From a checkpoint of a small self-supervised audio encoder (BEST-RQ).
Model: 5.11M parameters, arch ecapa_tdnn, activation relu, depths [14], widths [320].
Data: trained on synthesized solo parts of chorales (CocoChorales), 39062 training examples, 149.4 epochs.
Rows from block 7, named by matrix and row number. Each number is 128 + 24 x the weight over its row's rms, rounded and kept within 0 to 255. All counts start at 0. Numbers have three digits each.
# mid00: scale 1 width-5 conv, dilation 3 (model.blocks.7.mid.0.0.weight, 80x80x5), inputs 0-19, a 5 kernel for each
mid00.0:122136158101096142113155083114136113138102139158107128103172158141127142120122082125130150075071136113139087093130115156151128077111120166159138114093119102118152108153132141116123143091123087106143133157118155149142107113132136148127095135143134148110113096091130145137144098113117141106121148134100
mid00.1:133125097190158126129126114100130125141125116079105117133142085135120107123108109101111099177141139115122153123097101112181073156137157141112128130131115081112152170145108139096123172133126093131093123130157097110144124198102109157153138115084119118124114109103100110118129121124154138183140116123109
mid00.2:112101137153127098118151115126166121134150106130137132085123174171156143166151117126141121138163144113163150141131112172138135082116135072140129184154127136114141153116120105151121144121123092103147073114126162113076081082110127100116108176100096105120119170136108151105133133144110109138125126131102
mid00.3:140152145155141128135140106113140157147143162155122120121118132118119188146128162150148126118136111143133128170137115144159106132119129126145111156122123072084120101129127119112124150158158117104134143134149091162156140141124129127094094113107107119122125174122134102157107142130172111123125132170107
mid00.4:133182152156161108117130099138143127149139107171173143099147097142146154174121119109156155115106130087136114118138107191122075130120121113121114099102101162118143133082129127122092119119135137091119139136201161145095098069101174140155141147161120114120097101116101147145112143141139116135144123133106
mid00.5:115138135125137147105134152123126110105173129082118133129119157127147099062134079112160165104130148166150091071114120128131164138119120112117094130169129149143109149083144120106145208130131113172099091088124117139116128122126116140140137150175133113096115144110101151145154131126087146138120107134136
mid00.6:127142128104103106144161116107131109117112119161108127180190123125144162162109102127146154144118121116134120119125121102114080101144140101133138159134128132135127103120125115115109122137110129070112109132103114085142127095142106070116112138157158146143140105136120130142127168129130154085152103119129
mid00.7:112093146125122114155191141111132139146132093103120122135130109079100091127127161139164161141125105145153176129140113161086142081191103117145149149155175123103111139144119139171155132115102123119111134117147100102147126118115074128111116100100104138108114149112137115106114133123118085141119120122129
mid00.8:102109121169150157145102073185150184146131127094111115143127131140127107117127161124137181103123117104116124133132124103103112128148125099140101099133156128120122117112133132141138142131108161162131167127153089096135111128135154139110115098138131125102115101162174154143112120122149137123135144127140
mid00.9:094131143121133087162129072139106102119115110128132106144135089102114091104100092127144137131086097127149125119124127128167095102122120105095124095120139136125113113147112137148127143115108158134121106112080132100184125141135112135120130130115120112123100097095097106089098133114100109150136131113125
mid00.10:149153114132136156191152144165139146118112122095134131121099121157148149148170125128172119126115105085150059131120105117131124106153088137119125104124129133102142142144115121114096124159092122091126081140120158173209158076133092101101103129085108145119129120091124154119113109120137119131137095115132
mid00.11:102135126113086153117096161123129131163114103134128156107198110126146128101139076127137102126135119121108138103132119174101118122108204126123110146153130149123126122192143125095131190142169160101086139157119086153196106077136126113125126152130124118147138081129125171126145139170102121108133130105114
mid00.12:094161145097120137110146129128139155149180123139143120132113154100133105170131119131138127171116138095139091109132096154094125121116075134116143141144116107111098148136077140119152133143107117131133147112111123123109146162113114166123138187121131160172138177125129104143137164157116110144112102119128
mid00.13:118147144146128114138123096095107103111100092113143097102115126175147135108062120104115142060135093123136101100106105134109171084130139139110121132095170152150141170097108142119131168132137117118153153176137135143126144105111116148125125105123094140155149123117121191169136130134086106106120083119139
mid00.14:106096116111112113157104152152115097098126164151135181148120119112120089098122130179140163159134117112142100099108147173104115121114121148135121106114101181118160115142161123200190128133117111098181131147139096103101092100079148118164134143137127147178111117141109094104105123122155129125119100101119
mid00.15:086119152126119140121125144133148136136135148107115165121118151149106102096124153147119160170146174192176176156088132118171136095126106147128137100137094082110081114078143125124129123128133135143106115112086079074113133130143121113103096108099142153129160083095116126091154123108122117123104131153162
mid00.16:140143104139170126152124094087123151140109141129176159181133138095136159121110141122123139108143147147116097138128094084162112108127111053106160123110116104089108102113109145093151105116093169131110141132178164105133115155153113158154130086124122127119108189121102112148117142145135113124096157121125
mid00.17:098154126125151127137106074095121118139133118156138138133064145163136129163114118125117114140137118127116132150135105134157131111131129138089130174146102143125122128099118137149128157137121117130106101116122111159143134146174123111139112102112129136151109168141151089105135177158152135114159133118148
mid00.18:123175119133154144136125116114154147139153155131083148096102127135137116096138152115131092080067108093161173151133121117088166094140115153098142128091128151075174148149151160128124107141120157130141129129139128105148138118169133118166151134112154152121141085084100097169101143120142134123130116154146
mid00.19:178124136158139126126117099152148143097110143149188119119112129132110084124156160134150168113102133124145083109116080109139163065120174085090128133127176104105142126145167134152141135144106119095142118118147135114148121132124154157157128116140149117150141141114103124172140115133130153132135137130157
mid00.20:106126109121093128101132138106102134132142123117108157123154143138125088138151123118135082119126119111127169175171145159110137152104136145132143101092115093108182152126119135103093118144097142149099082113094089106123138099070136187129156175168116142152125181151111113123123151122131158110176105118102
mid00.21:129122133100087116117146146165160116115128157123100158133072169167161148122133141125133150074073126147139133156136108123135142129145117112088125115154081176135143126114116109105180105111104137154125143114135139122080153149130133086190153108129089127131128122152100093137125134141149115108101165149107
mid00.22:103118134100108107124132093116098111116130160133113133114090148148129098094162095132143103086073135121136120142152121134154096171076097115121124148129121104134136136162138137181136146137105126120158138097103137066105154102124131106159088120104108113148116066076074123122129140128104135121133102098098
mid00.23:139170150132116189137115127144157135159153151088141135174165138142113122098154107151117114068164120130112159154139122141109180118073123139154168125122113131137117173099093128112130143132148124105099123142100074187098145109192126103146115146110105135103128109098091121140101143108147147131129098125140
mid00.24:111143142134142137153131106196135124124134116103145148165158140137092077104144126101110100152128096106115100121159148138114212117058176129090130088104124145149143102122123120130120126096097116132096106136160096160114122173164123136146121134139120139165155110147131138096093117164111155139118145105110
mid00.25:147126123120132153149167124132137130127151091095110147129091097123153153117162142137158130112100098102131135125159139117150138061205128107147152159104073108151118106156130116125116094134138137090148112117149149128133106116119134147154141156105119147151110113090080102121133104170189154129132121145109
mid00.26:137145090095095192139147132118127157128122110116127172143160151179143137138113127113113101104099134090124091100158113113114105122076085138133140168102165144106139151152107108198164100118154132131149145116142156093102141119124105109142101072169160097181119081108098093115117101140099164141130146116167
mid00.27:081096113165115104097152159130111128126156126122146119119110097110163174140141121119107124137127136129114140108113136095103138152145148116103108106136124120101147128144133128114106121121138151137093089144146130105110120126117112129141105077110128123120124164140127106134114099133131107135121129122131
mid00.28:113122131157123163167109107102132114125116120176133125142170140176182155133167124145136123140100125107077099110129107094177109131146172152128163148154071155163113173116103178102103169117120100173138135143077101102104109101115170130129129110085101179093106099099150127159137159114115132147146114131097
mid00.29:132119128111109112108150148106157135112127149098110125126104116100106074103154099153112137138123119147162132113125124135142102100128100151131119101097127151089199109132115144125113146135141143168093115135142210092153137141108136158124152140077104132141110130092128101147106120139150102092114122158107
mid00.30:124156139125139133142131128149135118126123097131110087130071129157132136127156169118111149168134150144116124107153138116147115124111128149131148157225137122137108125065113121120134137133133184162103115128115100115140113092091098139140156128129120118111121150153097107102180160149173136102106106121123
mid00.31:127121114149126136129121143096123140145144116152157126126119118137124096137111111138088124121148116126094077103106128148108204113161113099128141104112128120115147122121090134150129142129147148151115158141132159098139099125102144149102135096111100133133115087097100157090187165142152105083108139121133
mid00.32:163124131118156114133145093146125133138130171170115161190104148147157109094174145136120134108111158139100113112170115120111111119184108138115090078112097123113111121105130134100086138191106142100121094084116133119170124133119138099140151143113153114095163138153128118117159080144192114122135143124137
mid00.33:153131112113114157104127121131106145115125132169110128136085135132097140122188140119130146159151141157121098101111181102114145105145095141144148110129131080148110143125118154142123143096139146089117085085076089108106098129136147134155178127131124116126120125139104072112147121126128098098144137139118
mid00.34:099113146134130099119144089113103116137127157130108096136118158147130091109103185162149139173127118155113096094136161132049136115105189125106134088091113116131103147127128141118122112096101112079140164097125171120115166095141123133121133115124155122144126151159117150130119121143116118133156156159134
mid00.35:117144146133124125113089105165129105102117127141146097198134152147136109112159114157130145129109074120105117099121132126116116075174075126106135129142156106120096164148107149122127093136132103155182156130135090099112100121116144170176163129130108126100166151102136113120144153119091143113125097116158
mid00.36:089079110121140108121107108118148128087112126190207120157130182122125128099147098121148140132097095114128198108166153115121113149178153136097123114082097100101106114136100133098154108110111109097148124116126081138110117109133134170162153104129117135144174130151117102129141172119145095098093115103138
mid00.37:137119140163145119131137133138115115135117116141128112123149181172119168123116095123131118153148121152135179162125150088187125128114122106112154124139142084128116108127138132094153126104118161141161149142166166098178158151160098155158127124083155142110126066100114100159143132142139114100127104111129
mid00.38:164141127139121095139140107125136165121127148121114139083095162091100111170153104093103137097109136135102049129147122136182114107138098089094115169115109139140119143104133146133141117149138147142235170138103096118128136124115117084126164149072126148151162150115129120143154128139124111084138139130134
mid00.39:135185114118124152121105125130107097115090145141133114121107125079102117122164103140122119138108116111146141089136133112147086110109148207106155133184111116128111148146114159105117165109137110195080110114134063115139137139166140150160143092105125086127159114102108125131143106126166129131155146133128
mid00.40:060114100093132107130129079085140114101124111175176093155126117101110103154117107085086074141150102171124094149198161149136169126141085118084114106130120124111086104180110124158091130132139147196145098080128111115121110128153167155159162153167132159143083165103135141166148107170120142116135105122144
mid00.41:130113102111110075120146132150129112124084137116099133136125124112165161164117167126117139161121151122140153138131089141123121120092165145111100093147124101114150146147068110100152114125101139105225117119097119133119142155143089104134171117144130123123104127163158095143132127145103107123126145157116
mid00.42:173130142125080128099113153119120093117093131123109152100101121139107139107154124112136175114130118149102100125118135137201140165087088112131124106123146142128108110067093125137122127136120133140142123125104134161139127106117101127118073143141111131137081156145153114172158138149135080115106119122118
mid00.43:175123151132186111082137095109106098091115069103107127105095118131128132175131089132117141147134097142103100124138148146137119150112098122123137110137162140134080157130138108138115158166144159127075073160143130200113114139114141131177149126070130150144118106103129121143135114180105086137115086150120
mid00.44:129132109135098130109115087094138155136138178152119126155138113127119092103105130092127137163109136139125151091116106141154112120160078106164122125166100136105093111097167111152150116134120161151125116111136057110147133113102123101127127115110203120152170150150147088108127078167138088085099133137149
mid00.45:151126146116108131134125117122160157145140146140130131125100102118080135183085128150119129114147142124110130059131159155145151113100111120154135111115126103099108150115134119155158129122150108136118133146138120166162138130177153132101106107125131095114141154097153125113165152140141163138130118130121
mid00.46:112144133140107152126153094107102105122136119100140103139152146163109125109085119145124155111143126130120091135107108167121152138165140142140167131157175099145155129129099134139142148117128134120084116106103094189096115103136142139111120153161105090140183117080118129144095136143133161144111107115099
mid00.47:107120136132172101108123143180128126127127162084113135124113102120119065144171127123126150170124144165150159148161121169157105158141161134116122125118070120100130121159159125165118120120147130120145183127120145166112115157084106140148136146114161139194105130102092161106121148164123130145139126138133
mid00.48:119121162139166117170136143137167122109144130116117136138087106129155149152143100131126124140120119118113141141148168120105159109157144108113147175176102147125093112133110144119119127117099168153089126148136136104120098101155141117128130119120119135129129122115129117144110131131136152104095103149136
mid00.49:143119134097113129114135108152109141134137127134124118150128115123142109139153144103127131139134126127143176170133169137152150092191182107152124121151106111104139127102150124108091141171114129164118122130159146204075124141075138144133118121084140140075101085101117117141157164137119173106103125130130
mid00.50:095123123123122129123132131100102114121129095123120088108158171179148141112092105107129194170171122093111164167124148099111160159094110121178116125109123079114157183125129155114130189148131121136147136135133127105107125124116102113138151141133106159119120092081120112182154154127115079102115151107129
mid00.51:119143122147130130130126121109151116118087132141114134095108130171160146111110153161140166161119128131121072090136115134167159097145088136142123133138089128118089108158153144117175141074126096117112163146106130141165123169107113127129128120102113115124115166093127133095151163148133119164143141148134
mid00.52:134113101115116131121141136139126129110095114113161167111111108100127122105096123120087138180136138177133157142155103119088127097106176090119139136101125107160113117070122139162158125102110099071144138124112113144147101122129172187119168157106093144127104170109139107126174164167179152129090103129144
mid00.53:110111109165159163122173147163132115129097087155111116101072121114112125129108148149169190123129146120082173189159186113115094102122156108128149122126135130118103122135165166113148148139128138165126101109102090107129132119169121144115152149116141109120142124161168114140138115123098092151122132136138
mid00.54:098111125103101163140126116188116135128127143167145130152156155130173177165120134112113120143137149147117181144145137124182141129114077173142128127137127156163156144138155177099117141087138100120151124123171181116132126118138084122141133153123149163179105110128116166172124103161130155101102139137124
mid00.55:131152130164137098078155140096164117140112152132158154178157082155110097116150125136119108099093106079105080096108098111130081137116133163092167125197169135122146123127106111090122158129137152163137142126144120165126169104124107118143152130132100153145110118113114128101109152151161108114126095119096
mid00.56:129148133152151121143123107145087122112089104110098148134153105130141134113158155085126172145120114146134143142113120113140094156094117143097133104141121159109118117139113086111096092128145136105110156105138175080102149096102128088122098145104103126145138108086071127155122155123134146138113105155135
mid00.57:145120186103147133112130094138116105162135138184164130155150082114119135153134147142117126118098121101110132148116145185138125105102103112130123138119136135128152142138153082101123143108123130108150129139166118129139135128129179133129139119109160131111136106106112098102171105150134184121124166095096
mid00.58:134068126130080146149141091129120131132128122120163151161139152165135099128174096142182094122099087099143138107094090105126090139156122154199110140121116103125119136150148109136124120180124115129140123126121124079190094146106089103115089107149159112123147141081125127117137098139136085132129122140102
mid00.59:103177146109119128128113156111127167123103095157120121118108116147148100096120184167103129135159096160153116125126120123143137174141176144151120130070152117122132103176099131102094106143150096114115144091076096171122117137107144124096080121118086128117123181123140152153083129130101098145122160123119
mid00.60:140122130151100106152118122096143144105103163131080158121124137131143163119097116121103119177142140148145135131155138144121116099144098155161125144179122188103098108170218133137126121156130094105116093110131171096134158142101140128131143099147171147126099116087138118156109107115126129128094147149117
mid00.61:165152105098116126165117126190133090116108117122170130161153124152105101084127122132100136135102169136096099087134141151140140106108141160140109109094134094100125140140129109141165094098116156104171144123085102082116106172102107149111152153142125138136167160124124123125157148136126125082102123142145
mid00.62:173119150139146104118109115155090117101138129101128118099169161145142128146100112130122117119151121128190143144123113130176152149068158075155143140093179100133165146104156087129095122095140103106101119083130113142158114146114120119153102135116112098136156117113105110149144120121107141143107114084129
mid00.63:154089120138129128106154116123115132128121105147101125137156090162125118128114097086109106132173142149143109133107147126080087089153117107201166130150130068126137110129143132135162159194130140100110121155105053182160141131170139119135154131135174165115132157096108168101105140139148094134162164151128
mid00.64:146132153117150119116118111134122143117141137135087147134134177132132131126129132134122136102088129098139115123124121119122092132102128127162157130101158156118143155088096134124145113181144153095154099157131150114130137133134127126113107130110100124121122116106138077091146105110125111105104114107092
mid00.65:124126118145124122131140161103114142121139148090102136137126132150152077124154139160138136138145127106157145130124150149181089133178112161146153136130083154101169107123114137133170091115108116139131147112104135131175133137156142166144118088128138116128160130102135142141111157131126146120125134137134
mid00.66:160193110168142149101141155134124154121137104154177152135116106132114114163164111137133119085124119094127136117158091102122168103176104156147170113089161148163142193101109147131158172143128128131084105130111146150102116100116117151101107104142147148100146120138098133123106115111106116136133118101141
mid00.67:108141156129089140129111148110115104119115142127138085137174189154171107129105128168145114138113120109122118105116116102114145117172142088107122114122140124136130162119109132149139101068139132124170121135132126102169113149114153113143097122116102122129147114105127108150113090114152161131104118135124
mid00.68:185123100173114127140160092108132119110108145129116136089063133163148156149133135152119147079143188175151093083144159195146115105130105135094146139150119090109145138119140075121171164132140128128122135130114097118125101107114132122158123119116120107105138142162128084090117146144135127148133126146170
mid00.69:135155162152157120116154099098093144106119122132117158093086161106146143153114095067066085122106131093132117113128124136147110127165115104170144119176106154097124167159149134100152152122096137148149087115136168159114107103117115123118102105114167119128163142106106127107099111125154133168123124131118
mid00.70:111139121169151126137146144134108141159142101125135103120135106119135129147151175164149187131138124122115123121121128112176167165088117124139141141131138157146147107092119150134128142110133116097133175139146073149085139152084114181174164143122112127147169152145093078073116134132147125114103148153102
mid00.71:131124123124078089124136102135092123133114129085113129167128161174127104109139119124104080155129097141128146132182123093115102124110127119113130109159116148113178143114132148134146106087118112147118160109136111118123136102123088111117160108102137128105161126137118152137131156136136117101090118148117
mid00.72:147135131116122146136145126176096149139160177174165114125147102117144104158162151110115108173134139103150117120106107125163112137137063130124118107087120171138184105136117127106136193168119155127125104102107134110099144146123146097155110109098113112143120133143137171089143140134121120145111131151141
mid00.73:115116127136095086141131174161153139158184095127089132099115136094073108157147112129178137162122127119143147122136114160112081141181108103179144137149124153149124138118181152142112132133142117109121114094121162086083074101121107094145121110116163144134101133132128099106133101128124136135121128112116
mid00.74:099097133105096171160178089132118156112118116144132112130151126137101130100124121111144119172100112132127158124122117066118097125123126105137134139104128145111164112116135126096073164136167138123068095104135089159092119143129126115123125165110116144111126150104137100099070125125131117105146119163097
mid00.75:114095147124166110130150104169110121105136154110140141160127124088118107112122138136137099127146086169105117130109091095141108151133124114133145132106149105142148182103129125152116104122136099143138080126115084141113150108114154120144151098111120125125120191149111128151111128168107111151135162109115
mid00.76:159163115103088117124168084161087122135126132076133162151147173143141100090115138109125119121129146129086137116132145095072161151165115145092115121140127119136104129148126124146098120132141155118162128143126152134119133088152121119126151153136143137126112165105158133141132113130137158080105131136103
mid00.77:080088119128127138129107112122133124122122146143114130143174107087131105130114127099130142161162143108100116140136102084086105115083104122159128117107117143116107103123163146094072089137130111158080088127074165150144160177127220165181161107117148130118090161111082144153135145143139104110129129114125
mid00.78:112096153132096120127150155137114150134108161171133131147113092091137110150115108114127135067101133128160119067107134147125069125179125108125110131133130167093158102121133155124149140109099114180113140132097106108151149109157121115150076134181163168131112140118156121156158130156111098119157138152121
mid00.79:114161115088097147147140130136108121139149116134121130146123170163134127099149157157149133157109116084094172181160165128099152114142118137149153168120144143127121150145117121161151096084140144161126135131141112121137120126166126138163119114141104117112105151107145155137133149135119139112120104140134